Weights of a small image captioner.
Model: encoder arch resnet, encoder activation relu, encoder depths [4, 8, 4], decoder width 128.
Training: adamw at rate 0.0027, 6800 steps, batches of 256.
Rows from block 13 of the image encoder, named by matrix and row number. Rows with one number belong to one channel. Each number is 200 + 30 x the weight over its row's rms, rounded and kept within 0 to 999. All counts start at 0. After the name is the row's rms in percent of the matrix's.
# convs0: first 3x3 conv (encoder.blocks.13.convs.0.weight, 96x96x3x3), inputs 70-76, a 3x3 kernel for each
# convs1: second 3x3 conv (encoder.blocks.13.convs.1.weight, 96x96x3x3, transposed), outputs 70-76, a 3x3 kernel for each
convs0.41,101,160,227,209,181,250,214,210,247,220,217,221,215,212,212,197,203,201,178,210,208,181,214,229,194,187,191,165,140,184,194,151,184,195,150,177,179,148,141,173,173,177,203,200,204,224,208,209,165,207,204,189,208,197,186,184,190,197,202,210,189,176,180,176
convs0.42,115,136,138,118,139,157,125,173,176,146,230,230,237,225,224,220,207,208,194,194,190,181,198,220,198,157,166,163,208,177,200,219,199,211,219,180,174,184,182,211,191,175,214,166,162,187,192,188,183,209,186,188,209,189,195,129,121,131,98,92,91,99,80,74
convs0.43,102,148,209,172,219,197,223,224,208,242,217,222,219,218,213,218,177,194,199,187,210,182,123,193,153,202,225,219,182,174,204,182,183,186,219,185,191,183,184,179,172,180,160,201,198,153,168,189,208,218,209,237,233,197,230,171,214,196,179,209,198,211,205,222
convs0.44,100,226,206,204,251,176,222,226,173,182,242,210,197,218,188,192,176,176,172,97,212,103,141,246,178,179,277,242,264,210,217,235,191,218,146,149,119,143,205,138,186,229,181,187,202,179,223,245,251,223,213,273,223,242,261,232,224,183,229,214,189,198,243,175
convs0.45,100,221,219,227,211,239,225,238,231,233,196,191,201,173,183,178,165,173,172,161,194,187,203,228,231,199,202,224,214,208,220,181,159,150,161,145,138,239,215,216,217,197,203,213,203,198,187,184,181,180,179,205,220,201,215,228,208,234,218,215,224,240,201,204
convs0.46,103,161,159,188,103,152,168,134,172,130,173,170,173,198,194,192,204,206,208,196,214,225,178,193,183,219,209,182,222,219,216,239,253,235,221,232,211,210,213,201,212,201,193,178,183,170,199,163,173,194,188,185,195,181,174,168,174,154,119,139,127,132,170,129
convs0.47,098,217,241,255,143,145,178,202,191,191,171,176,177,152,171,189,156,175,183,212,238,213,218,250,226,236,268,249,210,219,200,208,221,207,168,177,160,205,236,207,177,189,185,189,198,191,217,210,224,236,226,212,199,187,204,184,195,204,167,170,199,165,190,188
convs0.48,096,212,196,228,172,188,190,209,192,202,203,207,194,196,190,196,214,207,213,197,237,198,214,247,225,231,261,253,226,247,178,166,216,151,173,189,140,215,237,214,154,161,133,197,204,200,226,183,216,200,216,231,185,135,146,223,213,198,181,211,198,174,183,196
convs0.49,103,176,203,212,187,199,199,212,188,223,256,249,221,210,194,185,220,203,193,187,231,201,189,226,182,192,234,178,164,185,152,159,203,157,183,189,170,225,223,201,193,205,194,202,189,190,205,175,188,206,185,224,217,165,211,228,235,244,212,226,225,228,205,224
convs0.50,098,186,194,159,187,127,174,198,191,213,170,169,172,196,207,216,196,210,212,191,203,178,171,204,185,170,173,169,230,235,249,189,180,227,165,179,234,224,198,203,183,179,150,207,201,159,189,177,179,171,191,175,185,218,204,228,212,206,193,165,184,166,159,169
convs0.51,100,194,197,205,231,192,216,224,189,192,184,178,152,198,187,194,203,197,205,210,188,178,213,190,172,203,169,167,233,185,154,236,162,137,257,200,159,218,174,204,201,183,243,187,178,251,186,141,185,187,134,165,198,138,139,181,180,211,180,200,235,187,202,231
convs0.52,102,206,216,244,202,204,190,186,212,206,205,214,199,213,215,196,207,207,183,193,206,196,193,222,187,210,220,216,174,198,210,178,191,203,183,195,214,196,200,193,188,193,186,205,204,200,180,171,193,162,176,179,159,171,174,216,217,244,216,213,223,199,214,229
convs0.53,100,240,224,235,246,213,232,203,170,212,194,180,188,190,189,206,143,162,180,186,198,192,140,210,200,179,210,219,257,222,227,245,210,185,228,231,205,159,192,200,153,190,173,221,217,216,222,225,230,232,228,234,187,220,223,206,191,204,193,185,184,152,175,156
convs0.54,104,203,192,232,172,185,211,134,187,180,226,201,205,226,204,198,212,191,169,152,178,171,176,205,198,179,203,212,215,185,173,209,186,163,165,178,190,194,152,182,203,175,198,210,152,164,213,194,165,208,208,164,211,192,158,194,172,231,186,166,200,191,196,199
convs0.55,099,151,165,166,175,171,153,185,169,151,174,187,172,186,164,170,165,170,171,167,160,175,197,208,190,220,242,221,294,280,218,235,215,196,178,157,138,215,207,198,192,178,179,221,210,211,206,240,220,197,220,176,188,203,186,182,190,158,182,181,179,191,171,172
convs0.56,106,192,197,158,184,184,148,187,165,133,171,181,166,199,198,179,200,201,181,200,189,205,199,199,201,214,146,147,231,185,186,205,145,163,209,172,184,219,194,186,163,170,171,169,207,223,175,161,131,181,130,161,175,140,158,219,211,224,207,201,207,203,190,197
convs0.57,101,150,189,173,195,186,185,203,163,167,216,222,191,231,221,204,256,237,207,147,187,160,160,182,150,156,158,150,182,200,192,220,229,200,272,267,231,179,151,144,204,214,185,212,246,216,206,216,206,202,203,203,196,208,197,187,159,185,213,176,176,214,210,213
convs0.58,102,182,164,161,196,180,173,196,178,200,207,199,194,206,214,209,205,216,212,185,210,173,76,153,122,188,189,203,210,222,219,160,201,196,134,195,171,190,205,190,175,206,196,187,207,221,240,227,247,244,216,228,222,244,247,202,176,159,194,156,133,195,164,147
convs0.59,098,172,173,170,154,158,135,190,175,133,201,199,189,230,221,204,253,233,213,206,198,222,196,188,190,158,154,156,153,171,170,182,186,187,230,241,206,214,226,201,194,215,205,140,148,154,182,181,165,171,200,203,210,204,189,231,217,219,189,192,173,200,199,185
convs0.60,105,225,191,229,226,227,226,210,221,211,221,218,205,196,193,193,195,188,188,134,197,142,170,211,166,217,254,220,174,227,219,155,198,209,189,216,185,166,179,206,172,195,211,184,213,212,205,229,229,222,241,241,217,247,239,172,183,221,193,207,224,170,208,196
convs0.61,098,129,169,176,184,198,220,174,214,245,200,193,185,210,210,209,208,209,206,143,184,159,134,178,154,164,237,223,226,259,308,211,190,214,185,169,168,200,155,198,234,163,176,238,154,166,185,165,207,180,165,183,176,172,169,205,192,205,236,186,214,201,186,225
convs0.62,096,194,203,200,169,178,212,202,197,232,205,210,198,178,190,180,172,160,162,150,178,193,199,235,247,201,250,257,200,162,180,211,220,217,138,173,212,185,208,170,193,226,208,213,230,209,217,227,263,189,223,238,135,188,176,197,197,200,214,221,230,186,210,212
convs0.63,096,166,149,137,154,175,159,175,192,205,250,264,252,223,245,239,203,221,211,236,226,241,207,200,198,206,191,206,171,212,191,177,218,206,146,202,226,186,181,191,177,178,182,196,222,192,246,247,249,234,246,216,209,234,200,202,207,221,200,200,220,179,202,208
convs0.64,099,171,181,153,169,171,175,162,156,186,186,180,171,195,191,183,217,192,182,135,177,268,108,173,261,147,183,270,173,196,181,179,203,198,156,192,200,181,180,179,155,156,161,157,176,209,181,150,156,164,170,199,154,158,190,166,174,200,190,183,187,193,178,184
convs0.65,097,226,245,225,219,232,210,169,203,210,239,233,206,185,194,183,167,186,186,183,197,198,208,232,222,265,280,258,239,200,200,195,208,191,169,180,166,236,213,165,221,195,147,230,189,148,184,232,202,176,229,229,186,240,238,238,248,236,200,216,210,174,154,163
convs0.66,100,217,202,181,244,229,230,228,230,202,216,221,210,180,206,182,171,191,203,171,228,168,138,169,156,175,134,168,134,139,166,173,146,223,159,167,190,130,124,121,149,179,166,116,146,152,241,232,245,228,213,223,204,192,176,213,248,197,229,225,210,204,154,193
convs0.67,100,194,166,188,182,162,172,218,208,181,185,197,183,206,210,194,225,222,203,138,171,174,183,197,182,193,207,202,205,219,226,211,228,258,235,233,237,220,217,211,240,233,213,162,179,161,216,217,199,194,209,195,217,215,240,240,223,217,164,196,167,185,199,198
convs0.68,098,163,150,165,177,174,184,220,207,226,190,197,183,209,213,208,192,210,211,213,181,185,180,158,155,182,173,174,157,187,193,185,213,220,186,238,219,198,208,191,211,211,176,251,257,246,226,212,204,230,212,173,172,194,175,175,191,206,165,197,213,203,228,248
convs0.69,097,213,231,213,208,231,228,198,200,224,190,180,169,221,195,166,221,171,176,192,173,180,132,185,226,150,206,246,182,184,206,169,190,243,172,180,236,198,180,194,219,185,175,235,191,145,195,162,172,163,134,181,132,130,170,221,205,192,224,205,224,212,177,200
convs0.70,105,202,162,210,176,146,195,208,145,191,218,207,223,201,200,211,207,204,209,199,208,194,198,198,172,216,182,188,140,127,136,150,161,132,165,193,139,185,186,190,196,198,194,191,191,197,189,151,200,225,157,210,202,158,196,182,176,181,162,168,153,218,180,186
convs0.71,097,112,154,134,168,189,133,164,194,158,217,203,184,215,214,185,225,202,178,155,173,193,200,206,202,178,152,143,172,186,201,228,218,238,168,173,202,167,187,162,151,207,186,215,247,219,170,178,178,195,187,196,216,193,193,132,189,206,178,199,165,205,202,189
convs0.72,092,188,182,179,168,157,147,149,168,140,212,193,173,260,240,205,267,245,201,244,278,270,187,209,212,175,196,203,148,196,194,214,231,209,231,260,254,212,229,232,223,210,200,137,155,159,214,157,166,261,219,183,226,181,191,193,171,165,177,176,212,205,198,211
convs0.73,100,207,149,147,230,211,202,218,194,187,214,215,219,237,206,208,223,200,207,224,216,230,207,190,198,233,232,243,239,187,146,277,250,225,269,226,198,228,254,247,218,238,222,192,173,159,214,153,152,192,165,182,180,180,176,164,171,197,207,222,225,219,235,231
convs0.74,103,202,185,231,204,214,203,200,178,160,212,200,194,222,189,170,223,194,178,221,214,214,196,189,222,193,167,246,226,207,162,231,235,161,233,231,163,210,192,204,220,221,203,238,226,237,206,178,147,181,156,121,160,162,101,180,188,188,190,206,181,200,189,167
convs0.75,089,173,178,206,191,173,192,145,171,181,213,203,191,241,226,209,240,217,186,248,270,239,236,270,236,195,212,200,170,215,207,217,244,249,242,249,260,188,191,207,177,181,197,185,191,203,212,202,210,189,215,203,174,206,182,164,171,205,148,174,206,152,197,209
convs0.76,093,204,207,199,181,205,176,177,198,177,178,191,196,185,187,196,195,203,200,214,200,201,235,217,230,229,224,217,243,264,252,208,243,229,164,184,174,231,224,218,195,197,182,130,116,103,203,215,220,198,208,204,195,214,193,210,227,223,202,228,204,179,181,170
convs0.77,106,179,145,144,171,178,162,173,187,178,201,202,185,218,221,198,208,213,188,196,197,188,173,162,164,187,157,152,216,201,195,221,211,209,252,228,195,213,194,187,222,213,218,217,224,255,174,174,188,168,147,175,188,147,144,217,178,180,191,172,187,190,171,184
convs0.78,099,183,151,188,159,131,170,173,155,205,211,199,190,200,194,195,197,196,204,163,173,157,133,187,157,149,160,146,225,230,248,222,228,231,187,176,183,199,225,204,180,217,189,203,218,200,197,209,199,240,227,225,246,251,238,185,176,175,193,174,179,210,191,194
convs0.79,103,201,197,218,210,187,224,274,182,254,248,212,227,213,183,205,181,173,179,179,234,123,161,249,160,190,258,215,249,232,219,212,193,161,175,210,122,181,207,186,208,229,208,200,213,213,245,233,273,226,188,249,214,224,228,210,185,193,176,169,180,198,163,190
convs0.80,100,182,200,198,163,196,195,186,174,173,176,212,202,186,210,205,212,210,192,201,263,188,181,249,176,175,235,193,130,167,136,155,234,156,205,222,167,160,206,180,206,234,193,191,209,170,255,227,218,205,249,200,175,220,149,204,210,212,154,195,178,161,175,137
convs0.81,091,187,210,218,182,206,206,187,176,168,170,182,191,186,182,194,202,193,180,226,233,225,184,209,194,212,242,233,261,262,249,201,232,198,190,196,202,245,248,207,203,215,174,154,150,123,152,196,220,192,206,223,179,186,191,208,212,216,204,210,183,196,197,179
convs0.82,097,193,222,182,187,164,190,163,106,165,182,179,177,207,208,198,205,212,206,208,225,229,202,225,241,166,196,190,237,269,243,194,185,175,156,147,181,169,181,173,172,203,183,221,241,196,230,257,237,195,260,243,162,216,195,199,216,204,205,189,186,168,148,173
convs0.83,103,152,181,166,158,139,154,144,132,173,226,240,226,231,236,220,223,236,221,212,215,220,174,184,189,217,218,215,190,184,193,177,208,189,180,212,178,174,188,191,158,164,151,177,216,208,191,188,183,186,174,195,194,197,221,148,170,194,155,154,179,176,182,201
convs0.84,102,241,180,263,254,201,240,252,225,216,202,191,191,169,154,171,183,174,177,221,199,182,158,191,169,175,174,207,201,103,196,202,133,201,157,164,167,198,158,166,169,202,171,144,218,188,193,166,159,207,176,173,199,199,177,188,186,224,187,162,196,214,210,180
convs0.85,109,128,128,136,130,139,117,148,163,139,200,211,201,204,220,207,192,205,198,214,194,200,214,199,204,217,193,189,178,180,198,191,224,211,169,223,190,177,186,192,172,156,162,196,202,194,195,178,187,170,172,172,154,156,165,162,172,173,167,183,178,166,189,187
convs0.86,098,157,145,159,179,170,170,165,174,174,205,209,202,205,190,190,198,189,177,207,239,222,195,197,192,159,159,171,258,275,232,226,236,214,153,181,169,220,227,200,195,232,203,196,218,204,240,228,223,192,201,210,199,222,212,169,153,177,192,176,199,193,182,184
convs0.87,102,142,189,205,141,194,197,161,201,191,166,169,183,192,198,215,208,206,223,184,216,215,176,176,191,181,183,230,172,197,188,147,234,229,189,262,245,221,206,209,204,206,204,246,248,225,191,197,197,179,184,186,148,151,159,99,84,136,139,164,184,209,210,203
convs0.88,113,176,224,213,189,216,204,187,207,204,182,191,176,182,197,171,176,178,145,207,211,206,217,233,212,182,203,199,186,199,211,192,201,193,202,217,208,209,195,201,194,189,196,213,205,204,179,188,207,173,173,203,164,172,184,155,195,207,178,202,204,167,194,194
convs0.89,101,194,197,205,185,174,199,182,185,198,197,207,207,191,196,203,161,194,204,226,182,100,228,192,128,251,217,195,232,245,263,230,239,250,162,169,184,140,175,157,176,213,201,168,203,200,251,225,204,259,239,239,251,265,257,199,204,202,208,205,225,210,219,222
convs0.90,102,129,126,121,156,160,151,147,126,133,232,222,205,200,199,190,208,203,181,240,226,233,181,170,172,117,120,140,142,177,182,122,150,160,207,181,212,193,195,185,156,179,156,228,238,215,158,172,178,179,176,212,172,172,181,221,223,218,156,181,190,155,164,186
convs0.91,095,182,201,173,176,209,176,221,235,218,202,205,208,212,220,208,208,215,190,194,190,186,198,193,189,180,166,177,197,206,207,189,199,204,216,202,210,220,217,216,194,180,185,176,172,187,199,195,211,203,183,220,193,179,222,221,248,237,214,233,243,221,258,257
convs0.92,101,175,183,161,178,162,151,169,169,141,219,234,216,198,210,196,181,187,176,185,189,164,208,220,205,164,192,199,181,174,185,174,200,211,144,201,216,181,184,194,211,208,216,202,195,199,216,182,176,221,204,192,178,181,206,192,179,188,189,170,175,177,168,163
convs0.93,101,192,179,154,191,202,171,184,179,163,199,197,189,212,210,205,216,208,202,175,197,181,135,182,164,147,136,132,238,222,204,240,206,199,242,233,195,201,188,170,215,216,204,228,245,246,211,178,146,210,164,178,164,181,171,196,162,174,236,203,192,228,212,188
convs1.41,087,194,205,233,222,234,249,216,212,234,215,211,214,192,203,200,204,210,214,185,188,164,200,170,178,223,188,211,135,172,136,159,190,180,204,219,212,172,172,153,201,182,171,222,219,214,206,219,231,208,197,194,196,188,196,237,256,238,246,243,228,238,208,214
convs1.42,101,219,226,227,259,262,264,265,262,264,180,208,183,182,218,192,199,208,189,128,137,140,175,190,188,163,163,183,138,167,157,152,176,164,197,246,212,189,167,171,195,176,171,214,173,186,217,215,202,198,181,199,217,188,217,203,226,175,198,194,175,186,161,156
convs1.43,111,252,253,263,243,215,244,175,158,155,162,159,191,177,191,200,177,164,178,132,175,163,158,211,198,196,177,184,173,216,176,234,230,216,259,268,246,149,162,146,205,189,181,250,228,233,174,194,193,213,215,210,229,217,227,199,224,236,220,237,220,252,251,218
convs1.44,115,203,209,186,219,197,208,187,203,224,158,163,170,176,201,188,221,202,224,149,214,167,161,224,178,224,217,209,171,241,175,169,233,155,205,200,186,153,217,147,159,213,153,175,199,167,164,174,155,189,205,206,227,244,267,192,214,165,155,200,167,190,231,236
convs1.45,106,206,198,216,207,218,227,249,242,251,201,224,216,211,221,208,196,224,175,167,172,156,170,183,155,203,166,192,170,164,163,176,204,179,200,232,199,190,212,181,201,230,191,234,245,227,224,228,236,195,194,224,119,166,182,186,217,198,172,204,186,186,193,228
convs1.46,109,185,152,176,201,189,197,209,200,193,155,214,170,156,202,172,161,193,189,208,230,217,206,205,196,237,232,225,241,257,234,169,195,190,125,174,155,180,169,149,199,194,172,246,247,227,175,182,181,180,155,167,207,198,214,152,182,172,125,161,149,133,165,146
convs1.47,099,226,230,242,231,229,222,177,193,194,209,222,196,189,195,173,228,219,181,164,185,168,219,218,181,201,201,200,212,221,192,188,229,183,162,215,175,155,177,146,165,199,170,201,210,205,184,165,175,203,153,203,200,198,234,193,185,166,186,194,195,191,223,201
convs1.48,109,222,238,243,250,260,258,214,242,231,190,218,175,196,199,162,186,214,171,156,221,147,217,231,184,184,197,178,203,177,169,163,161,137,160,196,161,148,161,149,100,138,125,150,170,147,149,144,160,167,146,194,176,151,197,228,280,227,181,226,191,199,214,220
convs1.49,103,183,194,181,234,247,231,226,221,206,207,212,155,228,237,189,235,280,223,178,194,167,208,206,172,173,158,156,173,151,162,186,170,180,196,209,196,160,189,193,136,126,120,143,133,161,155,154,172,213,212,221,226,196,206,243,222,214,238,266,233,241,251,216
convs1.50,094,197,237,237,245,243,236,249,238,237,206,185,228,191,193,212,189,174,190,148,169,195,153,190,192,216,207,190,92,150,174,179,243,215,199,228,235,198,214,214,171,179,184,205,183,219,170,149,177,156,146,178,184,178,198,176,167,172,184,173,172,209,242,230
convs1.51,110,237,186,199,193,166,183,162,165,195,232,158,155,223,170,149,226,173,163,189,213,231,158,213,220,139,182,218,188,212,174,195,195,162,241,220,181,135,157,207,133,142,212,182,179,238,182,169,160,184,203,183,186,195,186,248,229,225,235,192,196,234,204,178
convs1.52,090,234,197,242,251,211,254,283,220,257,233,210,235,238,227,236,233,226,232,235,215,224,204,198,194,169,188,179,183,196,190,176,191,191,190,197,190,185,187,195,222,224,210,242,228,211,200,204,221,191,201,199,176,199,184,231,224,244,235,223,232,232,212,221
convs1.53,102,220,213,197,216,209,210,225,216,243,113,182,145,152,202,154,187,208,165,177,182,161,208,222,210,170,166,183,173,245,147,167,188,153,154,140,147,179,225,189,199,194,197,195,156,189,176,133,198,162,157,184,149,166,172,193,238,220,186,200,196,222,215,211
convs1.54,094,191,183,185,174,176,185,163,153,209,153,180,197,170,186,187,205,204,197,181,205,182,184,200,204,210,209,217,177,194,170,184,179,176,205,204,205,218,215,183,193,208,207,227,196,251,198,223,202,199,205,212,247,234,220,175,242,171,206,238,195,254,246,218
convs1.55,106,185,194,188,228,237,212,228,224,201,233,204,229,185,168,188,178,148,148,162,157,176,191,201,204,211,206,200,251,233,241,193,204,195,209,158,195,212,211,216,208,209,220,211,229,242,147,138,136,167,139,154,222,215,232,214,172,187,195,193,212,190,192,221
convs1.56,099,188,218,190,194,210,203,182,210,189,195,191,149,171,195,135,165,179,155,199,185,132,169,156,126,162,146,168,175,225,218,193,233,229,172,200,193,151,189,271,176,185,251,157,145,203,136,173,159,180,191,176,159,173,158,239,201,174,242,224,198,262,284,199
convs1.57,087,211,201,193,185,183,172,157,165,164,198,171,200,182,185,185,190,187,183,148,130,133,120,125,149,139,149,150,224,234,247,213,215,229,228,202,199,169,173,197,111,121,147,155,139,150,191,201,203,188,194,187,163,179,177,234,223,216,241,232,188,218,230,196
convs1.58,092,193,167,176,202,192,207,203,185,231,129,148,164,154,180,192,211,216,200,147,134,173,140,160,176,167,135,152,189,239,194,167,183,141,170,164,171,172,200,184,183,193,211,174,165,192,187,181,217,197,181,215,226,221,235,198,216,183,182,200,183,155,188,200
convs1.59,094,242,232,242,257,236,218,201,215,192,185,194,202,201,192,196,200,190,182,196,180,179,192,166,183,161,157,175,221,233,210,171,188,185,190,190,196,199,196,199,163,173,176,220,228,234,211,208,217,193,204,207,219,206,210,205,225,215,195,200,186,239,263,229
convs1.60,098,156,149,165,190,190,176,207,184,191,224,222,226,202,221,227,177,193,202,223,226,249,172,155,175,183,138,185,215,215,218,192,192,182,179,186,164,205,203,190,212,186,184,223,222,216,210,198,218,217,210,231,223,200,213,225,228,227,217,194,167,230,212,179
convs1.61,104,208,227,262,149,188,174,160,184,191,171,211,181,135,189,171,175,197,239,76,185,146,127,202,191,184,155,198,202,221,159,199,210,148,237,232,200,187,223,158,193,238,170,211,185,163,188,236,188,198,230,208,229,245,220,203,280,230,183,230,196,193,232,203
convs1.62,098,236,231,223,220,175,190,228,217,243,200,196,203,149,147,147,168,116,148,180,214,230,199,227,239,197,191,176,220,237,197,199,217,162,165,197,189,225,208,193,204,218,175,208,220,197,166,185,177,160,124,168,155,135,157,219,219,191,198,199,173,214,222,218
convs1.63,086,233,251,240,214,206,226,210,210,215,192,182,198,164,158,179,137,113,118,179,187,189,191,160,186,203,175,191,190,167,187,206,199,199,201,190,198,212,205,203,208,178,185,197,159,187,177,173,182,187,164,147,165,148,158,253,247,252,208,221,222,187,211,208
convs1.64,099,214,214,214,194,194,205,196,208,200,194,185,178,179,185,173,162,178,196,188,197,181,190,205,176,206,194,156,193,207,178,192,188,177,187,193,183,220,185,221,196,163,250,199,145,215,201,199,185,208,211,193,192,195,176,254,256,264,247,238,257,250,239,258
convs1.65,121,206,191,237,194,190,199,213,255,257,213,164,185,195,165,179,215,202,232,204,226,231,207,239,217,189,180,157,202,217,205,142,205,215,157,216,227,148,188,176,189,236,214,176,251,266,176,168,154,172,196,186,213,195,187,162,170,198,131,181,190,185,246,209
convs1.66,112,211,254,220,194,214,213,202,205,203,166,177,206,143,200,229,181,204,212,154,182,183,140,181,182,153,101,141,182,244,189,187,209,195,214,179,190,186,174,171,214,201,197,241,190,211,162,179,204,203,221,233,238,254,277,166,188,162,178,207,160,279,252,251
convs1.67,091,232,224,207,203,184,184,198,178,187,225,208,210,244,232,214,217,201,194,235,231,230,175,171,184,145,142,164,203,218,211,187,207,206,165,170,167,156,164,180,183,204,223,169,193,213,191,177,179,204,197,183,192,185,187,199,210,193,234,222,199,267,228,207
convs1.68,096,199,223,213,208,184,174,211,187,187,198,196,201,179,187,202,206,179,174,175,171,186,171,169,185,197,196,204,205,206,210,236,238,233,194,202,198,229,227,232,187,183,210,212,174,193,186,185,199,211,195,213,218,209,213,214,202,225,181,170,181,220,215,182
convs1.69,128,231,242,281,202,248,239,222,243,213,176,204,212,195,188,215,222,208,221,141,193,226,190,231,191,209,191,158,249,179,170,225,179,158,228,226,230,208,196,195,208,182,175,260,198,192,249,235,186,246,230,186,234,236,209,210,186,205,177,173,150,183,174,163
convs1.70,101,265,234,225,243,221,224,231,211,207,182,238,182,178,205,180,218,235,216,187,193,165,178,182,151,210,197,203,213,180,194,147,131,160,171,186,202,167,170,177,139,180,152,157,180,143,198,216,179,211,192,185,219,204,192,188,180,172,188,210,184,167,197,180
convs1.71,086,206,215,218,211,213,218,202,199,201,186,167,196,183,170,190,180,177,180,207,186,196,205,194,198,202,206,205,189,181,195,201,187,206,209,190,196,130,168,156,132,140,161,188,167,185,211,200,212,222,212,206,229,206,197,242,258,249,238,236,236,245,241,225
convs1.72,086,200,201,205,200,207,208,210,205,204,200,198,205,196,197,201,200,195,194,182,183,187,185,184,190,198,201,202,176,188,207,191,192,203,205,194,203,204,192,188,209,202,196,226,216,206,218,208,217,216,207,205,228,202,201,225,232,231,231,239,242,232,231,218
convs1.73,109,194,181,203,230,257,238,222,223,208,232,221,183,214,190,183,136,145,148,194,164,189,239,176,202,217,170,184,211,275,208,206,238,196,220,241,190,216,228,225,208,241,243,235,244,248,162,164,158,178,146,181,201,169,210,211,236,197,191,237,202,248,218,165
convs1.74,106,224,213,222,226,230,239,242,249,248,238,223,234,189,196,212,188,217,229,202,218,195,209,236,203,209,204,171,188,225,190,174,212,211,224,265,270,196,185,221,181,189,189,197,186,206,211,210,186,193,181,191,190,183,192,267,229,189,225,179,170,212,167,146
convs1.75,088,195,197,217,221,219,228,232,223,221,213,211,214,209,204,209,197,195,197,188,186,204,185,187,189,201,200,210,191,197,202,198,195,201,210,203,196,182,176,171,197,184,175,214,206,191,201,206,212,203,210,197,201,208,195,232,224,231,239,237,232,245,236,231
convs1.76,094,251,248,237,163,165,155,146,138,146,267,257,231,241,239,235,192,197,194,217,210,190,196,197,201,173,145,152,159,161,149,161,186,184,153,166,182,193,212,185,205,238,236,181,215,248,199,191,218,194,183,215,168,148,166,170,142,153,211,169,173,206,194,187
convs1.77,096,211,221,191,200,190,192,178,163,173,178,150,140,156,182,147,164,184,154,199,198,176,165,177,172,178,166,180,188,198,197,195,212,216,211,198,212,189,183,229,176,179,233,208,208,230,139,163,140,173,189,174,159,181,164,207,202,152,205,209,189,206,202,179
convs1.78,096,189,186,180,197,177,181,217,180,209,153,151,200,163,177,206,182,184,204,178,178,188,178,182,187,189,156,176,148,218,188,141,171,166,103,111,133,229,236,236,164,173,192,152,125,156,166,149,190,213,205,221,250,240,263,215,243,185,202,213,192,214,222,219
convs1.79,116,210,177,223,241,217,235,220,196,232,169,219,186,200,225,215,233,219,210,165,209,155,174,215,181,226,183,207,167,263,150,135,237,130,160,217,162,124,193,127,129,215,158,208,240,201,147,176,185,150,169,200,165,181,189,194,215,192,158,192,193,217,212,202
convs1.80,105,201,218,208,217,209,209,192,187,182,235,224,204,197,142,163,239,153,193,164,221,168,209,222,205,209,186,224,217,252,200,150,177,157,157,207,165,216,222,173,190,197,178,189,215,173,157,149,139,191,142,174,174,137,177,189,235,188,192,219,178,162,195,139
convs1.81,095,239,220,223,194,163,153,187,177,160,216,220,188,220,227,198,133,157,144,220,211,184,164,157,157,172,156,149,199,197,188,198,199,189,189,217,212,187,179,185,209,235,252,200,219,248,210,211,219,207,189,212,158,112,147,194,191,190,214,220,201,255,257,271
convs1.82,099,248,272,254,245,232,233,245,242,220,233,226,224,230,233,238,208,206,201,229,223,220,214,207,208,200,159,193,168,196,179,165,215,161,172,192,191,191,225,225,201,190,194,148,140,158,182,145,159,165,150,168,167,150,188,213,193,187,183,177,184,204,230,199
convs1.83,095,229,221,236,228,217,240,226,210,237,219,217,200,231,216,222,221,201,199,182,176,199,187,186,195,158,160,150,155,170,167,209,223,219,210,216,220,220,186,176,219,191,172,215,199,183,208,200,209,214,209,215,196,188,187,243,222,244,229,213,232,175,173,197
convs1.84,105,211,231,214,182,191,182,174,170,204,180,207,157,167,194,182,156,200,159,206,187,186,179,155,183,233,154,209,175,221,226,175,185,190,192,175,208,141,180,159,157,183,176,201,174,209,214,218,206,221,189,216,248,227,224,156,237,182,178,240,201,190,269,186
convs1.85,100,231,226,232,244,229,227,225,203,192,200,193,205,216,203,210,235,228,222,180,175,186,188,197,196,181,205,205,153,172,157,174,183,150,135,161,174,241,221,230,195,181,194,189,190,194,240,232,234,209,212,216,172,188,194,212,224,218,215,198,201,180,174,190
convs1.86,093,212,200,233,205,207,212,198,167,178,255,223,245,223,209,223,200,214,196,146,142,161,170,133,174,164,118,170,228,220,231,195,191,190,215,189,193,190,188,180,165,168,178,206,203,224,191,169,183,204,171,176,242,224,202,242,223,211,246,240,237,251,226,216
convs1.87,105,249,262,258,256,251,240,219,203,187,182,165,173,188,202,205,190,212,206,152,175,179,196,210,226,158,167,178,188,182,189,228,191,204,235,220,237,212,212,209,199,156,130,191,168,169,106,130,164,144,169,186,172,200,170,222,211,234,194,184,170,172,157,184
convs1.88,101,218,213,239,226,230,264,226,222,250,233,234,227,222,219,220,205,223,225,193,184,205,185,163,167,177,178,177,177,184,195,168,174,180,190,199,176,185,186,186,213,209,201,242,224,202,215,209,218,178,172,175,178,168,167,220,213,206,227,219,215,220,198,201
convs1.89,102,206,213,185,258,230,207,281,243,260,195,217,227,199,212,212,183,173,188,214,201,188,213,191,178,166,163,203,137,193,193,147,187,159,159,200,191,182,184,186,174,165,194,175,183,207,156,158,200,166,171,184,147,164,197,203,210,190,229,206,146,253,248,209
convs1.90,102,230,243,276,236,256,275,254,244,242,177,191,168,190,172,155,170,187,172,186,199,174,220,184,197,201,183,185,196,202,191,199,185,186,217,211,199,177,188,180,196,176,174,170,168,175,175,187,190,172,176,188,207,194,202,218,219,221,199,201,206,201,226,198
convs1.91,087,227,215,221,222,213,241,246,215,235,190,198,204,206,212,202,210,202,201,218,202,224,222,194,208,186,190,181,140,161,172,156,178,183,182,196,200,220,213,212,224,224,229,228,240,238,199,209,209,200,206,203,196,191,179,263,244,241,221,227,199,197,190,189
convs1.92,093,180,178,145,198,181,169,194,184,179,209,225,215,196,206,203,255,254,250,224,239,226,210,218,197,175,181,221,243,209,249,218,190,233,216,207,245,261,216,201,241,213,205,284,260,224,223,246,206,226,226,194,270,262,227,146,160,176,204,179,201,244,217,218
convs1.93,098,223,230,197,199,191,193,183,191,168,185,174,158,198,205,167,185,187,182,163,127,119,157,130,135,187,176,194,224,254,250,209,229,226,232,223,210,225,232,258,128,157,189,157,130,161,122,146,136,170,188,193,166,187,183,229,221,208,231,219,186,255,227,186